Weights of a small sound classifier.
Model: log mel input, arch transformer, activation quick_gelu, width 384.
Training: soap at rate 0.0021, held-out accuracy 73%.
Data: trained on acted Russian speech (Dusha), 26041 training examples.
Rows from block 3, named by matrix and row number. Rows with one number belong to one attention dimension. Each number is 500 + 50 x the weight over its row's rms, rounded and kept within 0 to 999. All counts start at 0. Numbers have three digits each. After the name is the row's rms in percent of the matrix's.
# v: attention query, key and value (stacked) (model.blocks.3.attn.qkv.weight, 1152x384, the v third), inputs 128-255
# proj: attention output (model.blocks.3.attn.proj.weight, 384x384, transposed), outputs 128-255
v.134 093:492473518590578456431483457495450469509474526553535498508486431535514517512547471478429508510474543564513573535507441447501457472475483537442553548552558537535495482522441473524610387506464440516519491451526497463567482484533533460530550504565460506610565541500434373433410483409418508543459504508406461532545561449497441478488509437453489482528474433454571515473513525459434436548476
v.135 100:431514486452451501478478447453541490567478493573425451558539489518507446477492567469492429516424428473474606470549499533505550550479512487495547493495536578426540402518439483513534571429602419494529369575533527380561524513478471494515434501457424514467557555452492521465515400502568577456510453553518460452464469511428422562484599427568555534551505457481517528500520584487516426505533
v.136 095:522482406494468519544493531462558508613476469546522478463513490498408418549537480458355478547459472488505556513517448466478464488494437509473519595485477533479526459477501477528584412509506493433423509417488467523541580420549399426474478380484490576600445506504494567558583566450496549561464489494483449519548489471423537537429462530605469569504451594467511537433433463474528480535464
v.137 079:479521464504490462463555468448514503473573460507367446450465598555501489563429399492553487464389547496428604415528465576454474473489520411510516562497530555465501514475426476535395582469403469450514373469427487433478556559539631457480420488363506504416469454515507460518500530503440456469499476463520351452512588549510560511501538440440469410457446574487615423514585466425487513553484
v.138 101:501479404514537539502502470498502457526508497487543537446483546491454571515616417531466504497504580465457359533530510548542489486509493456444395496456423490485448476422511533524546463500451479383504445494495515470478436456498500549462561486451525540546523540486589537533581450478414417447545561481554495527464396603522573456551500478530514529483561495472535419472548477473526457482477
v.139 099:477360500525386494515543486560469462454492499463583529512491546563518501592500485408448512537531495501481501537413480499505476460489447558469454541467407478513477519443518508478527471489470442608463527490582425417460517498549430392563611535519607507484433396581528453559478549371526436563440486543497502449575558609438480453527504514521441445528429494419444474458494534511445510482492
v.140 084:539555488589563530538560512492528525520497468613501512503484525613480497504520451481470405477411473452497541443482566502581521394523499572520485535490458518496481469481487388540435506545343416470477558498451483541462485469477436536505477466484560575611416472546523531541495435549461474535516525501565483453565490467455533467478499543546531450460461560447434423542493559600456513534455
v.141 099:507488517514494468477509485536451529507533501620487550484459507440586411479502469466461487537537480518485503443531473470500504601484492491477479442561528574506470602554496479452476488482483375512506430486440508480469574552501514527489539469610532462496569584496526519450481533519497487468505519413464567489512462473611466515552496562532507485489513442406506566566464520483533531529481
v.142 096:507545556572496452491543541504486538544488488476571461505463538548509504524495440414504543556443526463553531508471504508449431487514425508591464580508431492538553487454486490501508528518596485450555461439526507551519514450441538562590446469516431524498512427462410491392454455548445415497441507462522448577467521546392517524421592521536444543545349410561545556436527432421576475501497
v.143 092:476515510487405485546524556526529420415469503528452525583423582466472550428486486538431481443439536399504575539435443588501528474465423525502525463584448497516572516621450563519403585454502498555477470435478517516517493624515536454548545539481539494409502468442477486452532542563508440451526489481502496433502540404496591504497555508530490534560431342447477467500615528492439541531423
v.144 092:547438510575516448488608527507522410358526456527486451522497553498523547517554565493477594633498472481572483447409541516549578507557437449407579426471447503440422596454492519541491517508588501555497545392578506521460492451519537472500548579507540482497501477547442461510565438498500482502547589477585461543452576502406401585440468476481385430437405506443517537507467449544414515446450
v.145 094:512499482595489493473571486585544558476500462495481511534523488461464460517498491503435415493420471446476492564573477422489518483457511475531550574547489516536503569497420465475513531491574458499333558495544419487416558551499529560520557456407555487559558473551525545552569509487453529565536568478450514399570491508435522492470529497515505610488471528518448576472448509566570543464478
v.146 093:553343531526498436552557507512492432432459479531487546531502519402556520475516611470546509544457439468515462586513486507438498463545557468479482444505562484541496502455531504472500454436426447573473457535478561479424469476528519438559602444464480441510590400568509519550519582473525468515445570606431530530486565487426496434495366484488510495440492428474539478486452443482484545528479
v.147 091:444454461528541456565450511481550375554481557542527472468533552524518507468552508407473507577559437430494491524534509453460520586471456523486503477547613533511479553495452485514601524452422555469413396415415542421476386530532527491441499474592521481428401434447511573530520483423512552508529445485493506480482492518495443621501484553486481530442478396540522450527493445431532512516535
v.148 100:455619539483524498593474501469499476439527524632532421566483503426523549457525506414505567480431481528452456504486481505522559464478459438485569494490490583520554466504524475474458506485504521524395429476411487571510507559569464588453447462529491411542546537480457499471457543548541575508511520546427500545443530489488522541532538520478520458513598414453555535488531457520573593543349
v.149 086:545520494484450434471482538484469445447518544576544448567528503569588540558501505408472525456380379537505473442519508483544578529502491592512517492504517495450555479439500418408521502472398541537512453633526411587416467482416460534554461556432533455485545481533517458542530537429593505483546427609472545465477441483453452526472472448548474470476492500498504452456615506543481536421534
v.150 103:471540506486526432435452555535451559553482502533480523458476626445515660448578446464575486463429420538579474507513476463449459464464546570511533528437485359482384490498511547386529496469527498513417508510479547493500499424455467366477523530517588484458527426438524515515570421547447529406444399550491420411544469575387474450479515543494432471557431544516432494551469435527429473516566
v.151 098:518456498555540473596473461483455453504474545475511523506576473479499526408499458565529606469591519537499511506545465426459447522460452541448516472478414505569409433485431526423504482477473532434540518504625508361558477550584517524452489511417543529407419444446543510550529558399536496580489357495469549555495512545518445458462585416490603510580483485496497555486449610435488475531555
v.152 093:405491523532454450513602499537435427507474534613536516514551455557478574604546483486484401591487550575490510569452395516408434535479460475542426456507445522503570451515558500413568482475537585522441555511524495505584510481478504439495484512493464558515542428412458500464544581568576569556433494571447415458440428521498478380492440448469399527586514540566550537467477482463400447477498
v.153 097:526552490495483476465467465432486495475447559643515468498451584457561437404479450458517503597420468506504548557536558474482413516549530521499460562583537495567455468532493535504552566490493465449495490522440513483458499395573546501530556564568522529480546545508538409460457490502556514414491458478597495513525550497497579401490494491421592519561413522580563492459466426574619573516512
v.154 089:592429565529526536533413563538504444560430445538482450609427498569560574513600471489456479553582502505453503475455464550525559534599510551427459520432574581440438570532519479410467519493427493506449588542501474590489504541575550574494522544548536523549486469508548551448480506490518430446491594408454463483545476529526452479533514505549534490426616451381515458519483496503543536509483
v.155 089:475413515560472612488559522524444471481518496542531480482535559509455464498367473487476519512511580545388494457519478542581487450526501489430395601475461436492437484393403492469498450544531496481431417550564520484477493554623524498492492585501434506485420414469514616537440462395478495532477543544504463471502452524560422555414452492529521557562532545467461559548429570463380572490525
v.156 095:500476421385435480466563444562499571559561503444507498493502520493449499472510457568465527536563502463455473448501592546528646492532455489443477547551495445495459483555550509484334506526490460489596515536532455574501541506488540496484511432521485504484469437486411459638537464483464509544478477507464557508432520583574480494557475519468619520551616588425486427548481593403428513497458
v.157 091:472474577475461511381488448472460460441450498467515488566529507501506561445516541519555530461539565443539378422398508456517494496477570471497455469518471542492453441486555482475430541517475506594388523486581582491506440495491529540495406471494504460603445518545443521539580442554603536547467500526461542513516499552522430507478427430463572469462619485372444551507433466484401425446583
v.158 094:436506483456501536493445494551511492583458552460559496547514490518558504410564427514521528417623553515437526518505475459433562486449467568552560512590488459512521420586530580530540473479486555472522513505530501490434528485526553486473536449409459449551497550484466536582475450524598684538520449491549540541496543522411580429555356582476454416461438518502501431475453534485496549479482
v.159 091:476502501519515484519519471476483519442553547499454533472469454478433461561516500455505418506508464544525578526587573577482507512475486468465476581533463491555569420585500551432500459544483548453484474441456485445553594486355529439499553513515523434515511468490461580491522516497465554602416511495486555393497495465504517478459581493481509503608479507496509484475433417483542493509530
v.160 091:474440527512448454480563438548469535392463451527429472473450426465520559533462485409435508509455486520399442474573504472413500565557425525476454465573625604520544485556540492464396535484525448420508549465412497465513513473496481539574401451381459450500448527449462428480492488481511520580544549476429481451425493551519470570490528456452463494504508543428500506508519419485463448511496
v.161 102:516569456581471405484561556530495541550617448454585481503518482545496383511543501516467564550516603576490526490391475558585527441521530500459448538489577453576457476463465561532674497546471419550565534547436477434479494509559508532482544550481484556541533578494537558517522539447461451438476538511542548404602510530562526494562514477432449443545540585466457509462566493510477473462449
v.162 099:572530529552471563402516529530479553414548521515579549510527545479515490433509526520427533492493445418630510487508419482577552483581437473562502516463571478435528422459530531493502544547430534504515554439417519587535552509522596517485480553586495469517528463583465532488437460457485486439552470524571548490490477506512598490440563482453575451465503433545665496488451460579547473534491
v.163 106:493561438503513529408556468516462574443589508414499424498492476537476553498438495603450576587486421457433462562480486470551533468473588345499479522379571433430543530477467486532530499547583456421506537546450476454543484453437493530431470543519540541509417513583576573511588568522490494514495541416461524492527484444559470543568509536571566419528487564559554448527562491485457442535491
v.164 094:485470546521558526446520491432465539522616554590455527436524487488430450497568542515472523474531416515459429515476491452524471359524510443498509504470518537469462419510425449460510582516572570572446485562569476470440583557550535508515516567530583398506408421521407488427519524516457487512450538411500526558438552526504450545473410469547537364528531470459463483477476488485565448500363
v.165 095:513518527500470547627512476494478533472567479419414453493453437532396501604541466585485521598560464469539544534484569510510574545452597443440451459473481527511495450472453502503464518494494584570564487509478479545475511503483582563533594407525422560487517472518455509453559522460407488476501471553556482413535523464590493458503398545475563554512482487580487510459525555475544543519477
v.166 094:484529465459441506540537553504536413576435473462451564572499533521433516513544529400643524463427508507442459538483567486504418544542556537520479489407508490542537531435485488497398473451573482530415585535501557449551483499541433484510581504383467435404517520491581545473535505434622469460421402519498489545487559511470465508520480567498498495536551609496428522624472493540516499510514
v.167 089:605529567506534446360504526573450464462611523544465493521435487507475478497498453517548549561540439473539465513527457475508507524519548431530414504505451508587542496532434426513413537604498498555492525510438376557473613448537540466515521549580486579434484493425454579496490532554499487558487561450451484435545464515476470561457462502458499527543536485512533466523585478471472471482484
v.168 101:426548471445519538489636511516506479554494485528446514576395535576536429578546537488518501406482517504513445477422468377471446411499484560524389609469513414504518435550539485424517451484515547450560456464532455467492505413529389580406503465508447388397520542515417447476497497507528573475473498523468528530498472516453462488496423539407428493466435460485525442433440544566414436525484
v.169 095:521522432534519472286515430513473549541551444461512468452583528444489524465449464516594521447457511445448453423557529532453452494520474502508433550516471453574449497446558502476477501502544544396487594450471524530497508533524466525507603563433535566557514538462440505510561557560478448464507471434498376605424543528408528411501556486388409508419453476442518561481574465507502494498463
v.170 089:520497474418521537491463523498523427506458457425450529521527526609496477439471552543539476472476593515586489444557472531401583520557496456505456560455575564554477525539481475427431509392599407495514550488469460523476384488485568516569511495537524456511518494526439459559466448474465439486508427494458573534501517579476512478508448472430416540579406505526500519533519436533492516482608
v.171 102:520565595529495461483506542494509458481505557518516436478512436437499421477433495481484585433513498430487572528495578459581449440421502589543558392448548578473457515524533548501540475511488547520488531521568497566575396412455430517498358567629516409584572413514489433448510497447441541475482527476509469556568516532450586497414512479470469537422501493466466364503380493546466506471517
v.172 102:518538531537492620416532432515470496522461471472538494535523501543540485456503462541381359524589557542338531430484535527525475462439513407538569537542480545410554439573518510574398491534513460583502592474536446539534542554527518451455424512510434446427449489576458493440404572516447529453569485466522449456476563502580576559553571502499554532555523465478522444435488573454518477510565
v.173 091:548503500522569391531509517511520460540522546479393455520532475473509505579553500475434472454465488592442473389539572567466533538502463520598591442479529561545430518551492472491542504438499497546450599556566561540457500453461600471509484451494564507536519493527572496457495483501424517416474519563437475558463528596441505433445402557497551536450407578507457541495372469501453503512517
v.174 098:569487577409468536477467389384504483512474454526517561492650556383506503493465535527568456490450476503487549542565413542498494496492503582552498432529582443533522522499449526511503508489422451463469481518574499547568537526473512523486459567345513469475442521479455471494395516555526487535508476475552528522439452498557520447450537516546478498501412489568521452522515466471525501635552
v.175 090:490460516477414498591569519441483380469451474429462522583478470537536510557546557656471477514469533518550476510461516500420622441525538459569526487505484473504519465536485489597559405520494454547553568489539488493479456505468527539627495488513632611534466509518389449522498465466471520522467548497443614423506496519484547587508530505494443432588528497465518598489405502596516580491550
v.176 097:472483525487565449473523496505508523514538438498625521561566414448526555434473469416510454560562400380489449491399431501542480445518493487572504472474392537424521454522460493431453471372498506538536525523515494566503448552550511372487501479482495503526472509406528535468449513527597527485454537498480567388513468358514570471513459452568476477592466525574583542456507471506535531441530
v.177 098:491524541545486468475537475484462507503576549509581563441499457505411573533530471387581570443457437402465511460570488389433459473491427487426487481507502551572484413517600537456542558616573564532472450546576538474474464502483440490510500493560552514539473501509465456492501566559434487459479527448469452647522544505472425530516516517415504436503436528432507463400513534518404543439516
v.178 091:491430573551515491465547464515463487532478584469595517434516384524530525454558534544522474503552517547442457485656461508515526537593592413445522586465595575490448498602545451562504568500502484502421495478516521543464527571482545522524467426508496478555461463595568446436495557513554418467677434507559516576463486504435419429534508527504565457486578507558588513517486442531558524465531
v.179 098:554484475527562545557584472468523513463528461489528489533515424505509559461401478506536477534562508460518527514501496541472472521435534440489520601449496466486505519463416445498535470502487575443539521476586551517429470451517476491517530546538450548436534474546477540560462517520477431442552418502533457558627458498543499514593517471424487428502517545508517569517508463532447446461527
v.180 100:460471493554550494571540585603468537550456483505448449576544528572488494521423441571465477537469536466475540569484548488555512566412498487573509473577570531546466439451460415521436484510405499448514458533563503579521464535534489528537521513522449568434533455530513559552480590606462535509569466507481531398506513544521555571502468487502457428433435515478466482556543491465450602536439
v.181 097:448432455518540516434624460585478512488550383553534516476515496489603479527481566484472394512545494509438483497397525494453507500539484504452439501385498443593471523479430447438524532495499502498497475544509539391507507595510392488437523500502521497412466437445461431471542542518523557498533511502495539513479416483519537409524497419510525443540481497484373524463537478472420515472508
v.182 093:557544487516505514447560530498380513499509491475451535482451535582521525501437454496499561457499595558514531496540467572496502462545490503466486542454476426533504565503500554529535460538483566560510480514544531467531434469549546466494499615529412566426489558431534522442505443543573526489554454448441469383488553557547480580582509554450439504485470561522558519479502442435491499471519
v.183 100:465559516523508484497426443476556446526521448500527433400486547508569507505486455493512460431442503464451538563476482465564503497552454436442465459500396455483490530441534503483611527409514545453530445525523524460464449568441460413418563449517460527507523454524372568534494544487458541438537552474505477407496492450559454503528536461517517448488512497508537495426592446502463451392429
v.184 100:571530558363499589529437443531463474480474503422499463371602599493435525496507442514517543394465509415485522578472511487501528513511470504535468484501621465504548526400477468508452567451482472507480528421465535587518523486469472396406520558397663516534504487510497518490516554450474423576443578565514550531502481522510535522489563511553495576453492520465477506487523496515613507476541
v.185 096:498517535492501535379480567590567478507531445430422575562438610509546519550406480462516543503494470546471581614508438487493392561379509439537480549601474514470609549613520483486443523521543454410528515539507507580452498517450561462465524512481512586512500489527460596449521473512463524485458477425451464511452493475488462545580479538528553442506542539566454497627559561502496526487534
proj.134 103:510497419533492438530490541519515587496488481540546476474397528552478547487508491491509532476486416460524578536444540519428475448610508442461445590561487528455485546499512450459565557552538491450553530467428481541584409425481491575516475523475435499485430534595556420547497498458530474418447564504518477509545485440451476472513587518363528473456489495525508521524444453404480542406482
proj.135 108:562483467513527523466551494499435552525574541542508443516535483525553464461536435425479477518568528482439470522487501460502515580486505511538484557482442537588432475599550499394516548459527469488521563481643474513511524501508569522489492443494436471481414412493614497490464494467539504464463497558560536415561426576411560497530488498531547567439570465452549523516561501518416517496455
proj.136 091:563565457508460475449466458487528541494567511516482495485517518504486469493520495451464409496503512541538423431363468567539541538477526473546467429504479540560561559540424561532425485463498493564501590593486496438440533498601499533579523522479480413465428515544415544474511464591447524551469496422454513577555525454503551433450468609486500427580522470399537498530491529530581524530498
proj.137 092:449529491519465511589588543448555491474460487586512557511462482519570602518501445542446502466490407471519496536513567424475559465596472422490496527430521527453487502544526459561508575407485533586506565505552481584556455503542560562508540452547391591537493549539581538448578473521537492502545365503496548530515481580483585521568564556464467419485512401477502532506491564554506586525554
proj.138 102:512557523472558507489495506517556498475508462537435494601497489518537447567457544474431492565548557448472445529562553495494598561580423479417464490491521509455477502557457594505448526434615568494511485593548563525483599531458496515460623432524381427475490511534343597531498506492505524581499538590557516478500491573401485542490423492499493562596515528463542519433520570451512544422502
proj.139 110:373469559482565456549514564539594507543474433494405521497352554503478508427428478577500514546472458581482602460535451435508383513503482456464587523487545421469491530476596555560501580477507538390530515468468494467559468479463376522469475479454524484492548566500510568479566417487510479530523395470524420433566531476447507486493478581429482476518576543501534545574515581586520515556511
proj.140 089:437622471523475427653483553498581411444460504480525464475530392504530502480545454491485424463442511526472470525440578504493548570504594491464542443488397534431488513529449454405485560538543555513575540523460502428476425468505562466427442463387486500463476565567526483486482545527463463522664430510499473534458545543646573478533512460555509498510541525455582548439387537437529547534466
proj.141 105:540503425489488503327505578591482512550506499535540527581409567563496572480487487580531521529415482603513542569482557438432514443405491434503562473509598427513480580477611482512523588532425468476464521434503507522524417519435522540494456499476484574419517527443523497510509485435553530490539525404496491528536531507453484494538476510467444457498525484610523396558428528595533509513476
proj.142 097:411464496551436564528488534553510540440515479573585527485459425428517491456559427488455480437532449461480536509450515381466535504471485514416542460509492495407419502533567433512542516500516422460532493448484418471569521463537524530481480423430446535560458503527576534492514413448553518507477437541576542566489449345535602460515628628472582392446510529507449487432497499566432536501451
proj.143 107:431439483471523467523513554509516564539467519553408460475456458522567522531528508504463504505482459563470535460458515453484492510565454429466465571533522583489506501534574481528539552540484516447527493537510436495605497536541602542437546543429435584532428508464607466492539466445585444459523395516500542426504499518459591520508578504531531475476570407544511526473430495504469516459432
proj.144 099:519500584470545450559535474448407527513470617453429504505455454560524475503488444556440526481628480463490510504532498503481392465545473424500546568414447462430523475455510499506488404489486500522559513473522495441504446472544498484455493441585494502592538463486493474505497436500507486477466457510578490539482527541501551496454532506609571576486440520521494592460570558466490452574519
proj.145 099:516502476526599457508510543583535558422462531515407587544414518458486592425515537506391483528544449478457490542536425526453447515496474552498522509558582481578487496406560503554522453485533511384513606490532524517603498501461487619439451434471411592421455575578459494556508530421513494431555476476557457525565454467480523501575552512502492467492563438571555454513502548500549528425544
proj.146 104:569460465431505541463498501499513456582356564499522509527540596535401554542478527544495578402552390461499427509518443470583433457532532516433535493522546454470531417451456502592589545488566533564531517553609393402508509551531522504483461544557540552502414517429472593529436481507517462508617501519451474469465502601544522505495499509505530486540536492533560498544503540468486466554491
proj.147 097:446486562526536536506467472519496607491488550547546469451389546506455591505475478458490563536373543465495473496519548466559556442428566531483506451491456485451472489575476470422536533467525500466438498489470509489507487520451529519507552448456439520571522460514606501555434461468376461449462448541481507454529510550428497448438488487520524560524589378490500552529573487511407575515403
proj.148 108:504491423413556562412567507537502615469564558523429446473392419544437447379465501534463541518596518513539530500487459476450568431594465487478560528501498534447435594560557481547602516569522474440609534521498503484573526447516512404475564538560409516554479404530510467509516422508486524501474553519469492498461443473442570357427516461558626550512437558488437472433442503505452447486524
proj.149 103:445434529489555542555482398527501434481535580534541434496404478426500461444435480592526433495532459477497514526451498460470565505494541525541558495487456544489441439455513499374478430465537479487512440471356499499511445504535557423494487511581427602538497478504582422465453564439461498446558519401538464477544489475495606445474500484552429511538520560405489447543471512567528539626451
proj.150 120:494547480634417536589493514438488443526463496498626449531529445533413516568564579499485633532479501483573431462473458449548526501519583489483426411460547595509463401536439552492438460479467505506413493535458443536444555528472474508459559488512587566452511474519525432509554576565444409542516531443501587457434407497535506508516470464530583555534504443448604609496506544513509479440491
proj.151 102:535480546546437440585575483533472537590475431580437467505461531503558576522471576467486439528485548529454463476569477546479472526500497457521481521462583523548488455491454511596485555582597404454387456469553484485537450548404532526519447480488510541367474437494526620539467386572503570517385499537509441437519481471504438429523491585400503476512464493474506496536601464492524519510484
proj.152 106:448474517453516483485516507552527513543462529508509490508453487509446386513417580520532611450533535582509533530595493519525503567554486489498517478461563518462479430512480430617468478536672562499564504488474490478453517515497346470513578494425565451461463568533404389552517462434511497503464477444484468544549472390499496504487451481485461451420409513457556594532468584494535520467533
proj.153 102:619534501555464574597526488477517509559467515505605455414488477491448482492443527398573525518542496487422445434543525515495477568466521461519547539436443467463460513550505581436533416531458539448436492499514447457504570476491545476511427497457557485534458457502571430438441542457459473558509535507509480549455430495545537411444468397431529533421483520594530430485483448419422417508472
proj.154 096:550524410550457472512474482480523521463522524491518486491456504469541561505435521553562406525394430616547599515441495506473531410372448524563555577464523555476565559462475460587553557494505484505538569434426506488519386473397507466498491434521596531445515565511577485495458477470540564490569538532457444444556487552511487555451542531393420452569499556483526478541362474479493548608406
proj.155 096:487585516528503390544542396501431565539498484464396612481504464497527469451462422525530464494533530569471514534470541530496600487584493507533482511493491518472483437465427498481606506572501538588577557559542523483508487457502430429527430530498527467439550471562451526567477481563447534522472464440531496538460558527486490456519487544485485591445535483489488587601561551455457492492526
proj.156 121:458556495523542483566556567549442486441460460473432567479421531532595483553429467463468529529431498596410589527542559568550551588508476461492484499579586554450554488502469444567448535519487545458445520565544475482507521527455416520494518484403450449440526524578435485513501489453585512546461469481553451370560530461441554521444515493549425531518559445491517523548464615496535474452454
proj.157 093:504593474502497428462391530501451518402530535471569483495379570433507493482506523578472437415523515527501577520441489565478455533496529505569504506417553523525423517536501527578495469389533450451475482442556495507490533427480494554528543495544487458501482480489487447503443587500492470500493457416515518442569485582518414575501499479486502589480489460505520483598509518558547507492499
proj.158 106:520516573501471546496512574416548487546490550469513470465653537585496564503460520502498518509496415435520413487490472490469502487471476463465535515430444516499477432526530632473400452403496455470522494481441488465487441499557461541539511502493551560513499486546610432384474600446485417496446527544446478464500515519485477507524369367472564480484596515534546509592471469583513583576519
proj.159 097:463450513451495500423540569552484590562419478542493500391514443506411486444557439444404458499530526474571551452481427477504581447587535505486458451606503540469484460542490422531542471525443514673500472526504590490551507579594408464458568473432465455467436418475448489439651524550465480458548527438465568531466538375545420505473551564535510450465484386451415600523505591485546524536500
proj.160 089:498547454468488591509431581394499542523460423425469436588421518425446451431464530525567552529489481526517481532574488472537461364444521486501547529552423536499526461448587595457516514544552529480502587424460523523520501514530512532499560531515565476455628443489522538544367499552489606493410520399397544475604459482641488480442464521460456434580495580528504488438474568516549413542535
proj.161 094:517464486477541579481540407474553539546533420535520500497565479450535441545570403507484591490487555526448436524492537470513499433476468514469483425477491523469475462574519458501528473496524490429398478391529543481509517527561497501415465546425458511456471573447463614505453517630512473529516521539534544494501434477384518428475546507486513524396527514528429400536543513418549488467476
proj.162 091:557568522467501466557474531463566569463485495450530507512401520500452504424521460471540547504511532557511560442422521558477524515582492489487451549504607538533520487593482546490547532404572574467496521556550457559475490581423469488497417485472456595436443511478466520524573560478530417492500392536471511457431428512435495453546479517498586560449495519512411535538384531476447645499463
proj.163 097:468475590615471530479540516457491550521455438531384552521547589513473444490510595489513594509532525500437543564438428483454520466488521492538469531509567547474568497401493433484480473487493569432517387442514446486502491460491430460476568554502478428570514583546482541439496538487525502574528487513556520495558546627414462489433520413538580424497483559544517474468488389509500364465457
proj.164 090:496548514533394478429463548486452529478444611513515532478389441569487430598434516494521490512471513460529518516563532479468483560522512473620512499569467478476606543482446490575547453545413420474447452445558412529464534501475491548476558468498508567454442525522528502529477468521506463617526592633561403576450519560446562435492601461502442399526477493504597464444406497447548544448445
proj.165 100:502526471499462449476568511452518392434543487625522494414472431589611497460529477448382482577583487401474562476463483471560474585556452528439520438495579502489415488549542328442446566495584514360423496442511333422506566487475437446490510472557488583531531500556458441523473467432548427601441509455503504439435538527460500557513496477516478515474557445475449489405523537492469462557508
proj.166 087:546421455533525508558497547571536462461525543492453461429495436407460559552534529538409468468573486468559398562477570533480554518479473551547507455515514472626399479485629419480433450524453550627549484491577478512451548521511477457429585508516426501558514435535551428400479482565425500548484567494503602458518553504462503585462435519491562446533499566363523484448424542545532433487526
proj.167 081:450546409489461536519462516547438549538526468553475525431380531465437482473451514452539520527529429538524531526489424481518524519517504573534524515621529415568440579452515514485577596414479552482513564463560538486442485430506501495432595470594578535520529490508552492493532497496592576593568446560482497622484478407461522551518436473505510457465485536485554477515602520563549423496458
proj.168 090:588544513547482458492528494509537495522519458530429352508544507537408472505502603487447480565469546521457554424508512488520486500593566457526423516444528478500606546516551496444494537486502385563530509579510619518570551571535547476499581515487467446572517480511552444536498486452468441512478568494574506463555533518478498463422542480469498570526498534475536481567521560456495581526504
proj.169 099:540436602440459519486395556516514422510453573538509495546552463488485475479562559575578431570538428405539479593490402511477515418430556436486526522447461521521509494517512484442455508541446515518520412557511573467510572496507501499491507457495443526488596502431552488493494402490493455508501554432572462515506494478469442458442490510497418518571450470486531484451524417472510476458512
proj.170 090:494589431534494567510476500501457498583484517481477466604418554489512446419487501463597494555561387546531469497480482445559483424471557496531509484514458535586540456427469592552356586458488471536392453563419478567532478473401549421452517532460550422500522506478541492557459521389492452427518458538508506449566392362576392470540530468461449434530552495495498522580470503494549526536491
proj.171 093:543515467461525424593462490606497535576489495481420483468483497519557566406573445499389508487458445530511468365579552523575521553410610446570427482539475564465567516411499453576519546505540540536496433496499532458598522496516470524517464492534536517545460541481579539429493480527526557412610492394500486470445560520486499551433541497570427525515504454501479471540561509533457533542457
proj.172 098:386391467491511617507488521471519505425456490422619546488496530417510508500576488467528565513614507550549500507611492452551466525526421558534451366427453416504553456425450504484522540521573478425421517616512440546478534559583552555517566590509461384434510483521481466450526433471546494537493468556443511416464563505540507488588484471520515447527557488515555457558493527430435566441486
proj.173 091:469472494470513423523484579547506445444497521515516467485483470479517568408477507507481532425412546534473441492467449567489506516488639516493547474486442507561452517413512451493430486558495398465519490531444609485487521543470451494548470468540460484556432492488466427458493468577558461509578450473536507454521524505529469606595520496431424512486500464524557508518559480527508623400533
proj.174 092:481532579436485561545423527538472475464582508489483373639533478494504565523562495544469526449496576475421310510498522451455458554459514592483502464448561443490449549525467518559359477509528560550422507541484427493545477541550548496495508530451445504581434497463476498377490450501492543466481527481468564479473513490538447562542437532490534545620428517466429533508518472411489469401502
proj.175 083:501558567550517481510445516539560533453546466591477490457429494513468460538520466534426495483453564455516496367425474432379422492435402497419438487465478545498457407521469468556564534544467485551507427475553494514531503483478467484530472474506434439405453454488500427543389571457480515453521459540615494485533573624417472462491415456525456428540466453578545547499495533407588450443489
proj.176 090:533487555596448420555492447483502521499472453466480529439544378490538580474552486559461482360486534443451523465510423521546511660494440527515428568586472450493479495502537402515499507581519550455516446569507478510543504619418553542582571520438465452477500504546527477375561527532483486540540420555524522549421502459431530459492482495516674583501543508591467482468472514497599447459534
proj.177 090:554595451487579472460562456528527500449463450448435420605501502502517448398418445492494544414494486503537481457476497489598592490498585480546442483537482521469570550499557569484477569447462528563593546551496576492525517564540509593495528563425509519540542500446544524513519518464511510428541571471579436515402494478587483464534508395470461570529458487494410530552486509552515577595515
proj.178 085:431509557540533470509526569426474537450377565463548462554507501460491498460447582453537525511557434409565429578538492458516574507532527534519483481566565570540555440481495476456421551479587569477454511449473451471498509456584550563500579529498488463439535564538537441475563436579491517502547465424422353408540458515507480553471456396503484457571494455551443425440490483420558447459507
proj.179 093:452471521594487595539519512531452547424470429513462459460564546567521500509380539487508483503493539510495584554492477437529461415484614428486468586475473517472566455537554545597443578423482468429497475544511499502483479484447448468567472520496414517536416540457524603490553580462462450498541493578574563526575514501521499422499576474430515507603500486566534469483530482515543455531464
proj.180 088:452445543526439507538503512429507505480494472567529428430517558483532474460428605594453518540500481542461532424492501465605528514555455584485516563530510494506530450498489523458540566494532517650529490518554489556424568494642515523485383547504461462503443558458568524598465371562459416414507460498439607531596513510470517544533493477534557441490532517520571488480511419547495559518490
proj.181 087:454478509512506558461550439538463444494592482461520478444561626598455554567487581488524475462456583449496619539577523368502530479468433490618478483505490546558536469540568480410423463535503497485427461505493400467540506453531493552629571472496426509494387502496508491508464554482467464518535534532541423560506557533398525490417556424562458460563525616478556436439498504493542426458438
proj.182 089:505468545498398550577421504467533504517527456504493433520472386388543557430548564516530439459483548456443450525564505529465519544495561526469457522454578523549488571511485474453501575498517499441409450477439535386587562358473480571455499545496446434571519436536481483525576449621493567506470471465482482553490462579478540617539500452492532501429560561528560506544618528503544510452574
proj.183 102:529532565513496572466602442511549575508542528509428512413507495525527380499658426538489544567554513513490565485446518480466494499540501422501429457508476471512491545506475478487593465487615438389429427458504498507440380544569523459518520520470492596522531472541555494508474511499520407505509490515519539389555468607475488475504507528499530447423471514474462458497495521433519427549481
proj.184 094:465483495462460569445478444546433534451438565529538512499426475454472558431525449457539494483408489514483449604486482603435521548387496579420592442492492553560388478522467524481510467450386556553462533450536486504433448587458412403542430503508417538459523535557444512439515476486504528492492507448439462499428636485493480539518494505540636509520504486493512401506409534459369525576504
proj.185 096:475463534470563542579401576490456512442502601480486598521557485448544519356491583451576549505544472419515510488533526455560573411477459521406541591478539477564517516428520499596471513502516529514451545522437568393476533394618520514488591565575555500553492420502607458469503508514560552478490635471422602506499495515498455502464520492557516519569498497552606516527456519527422513541511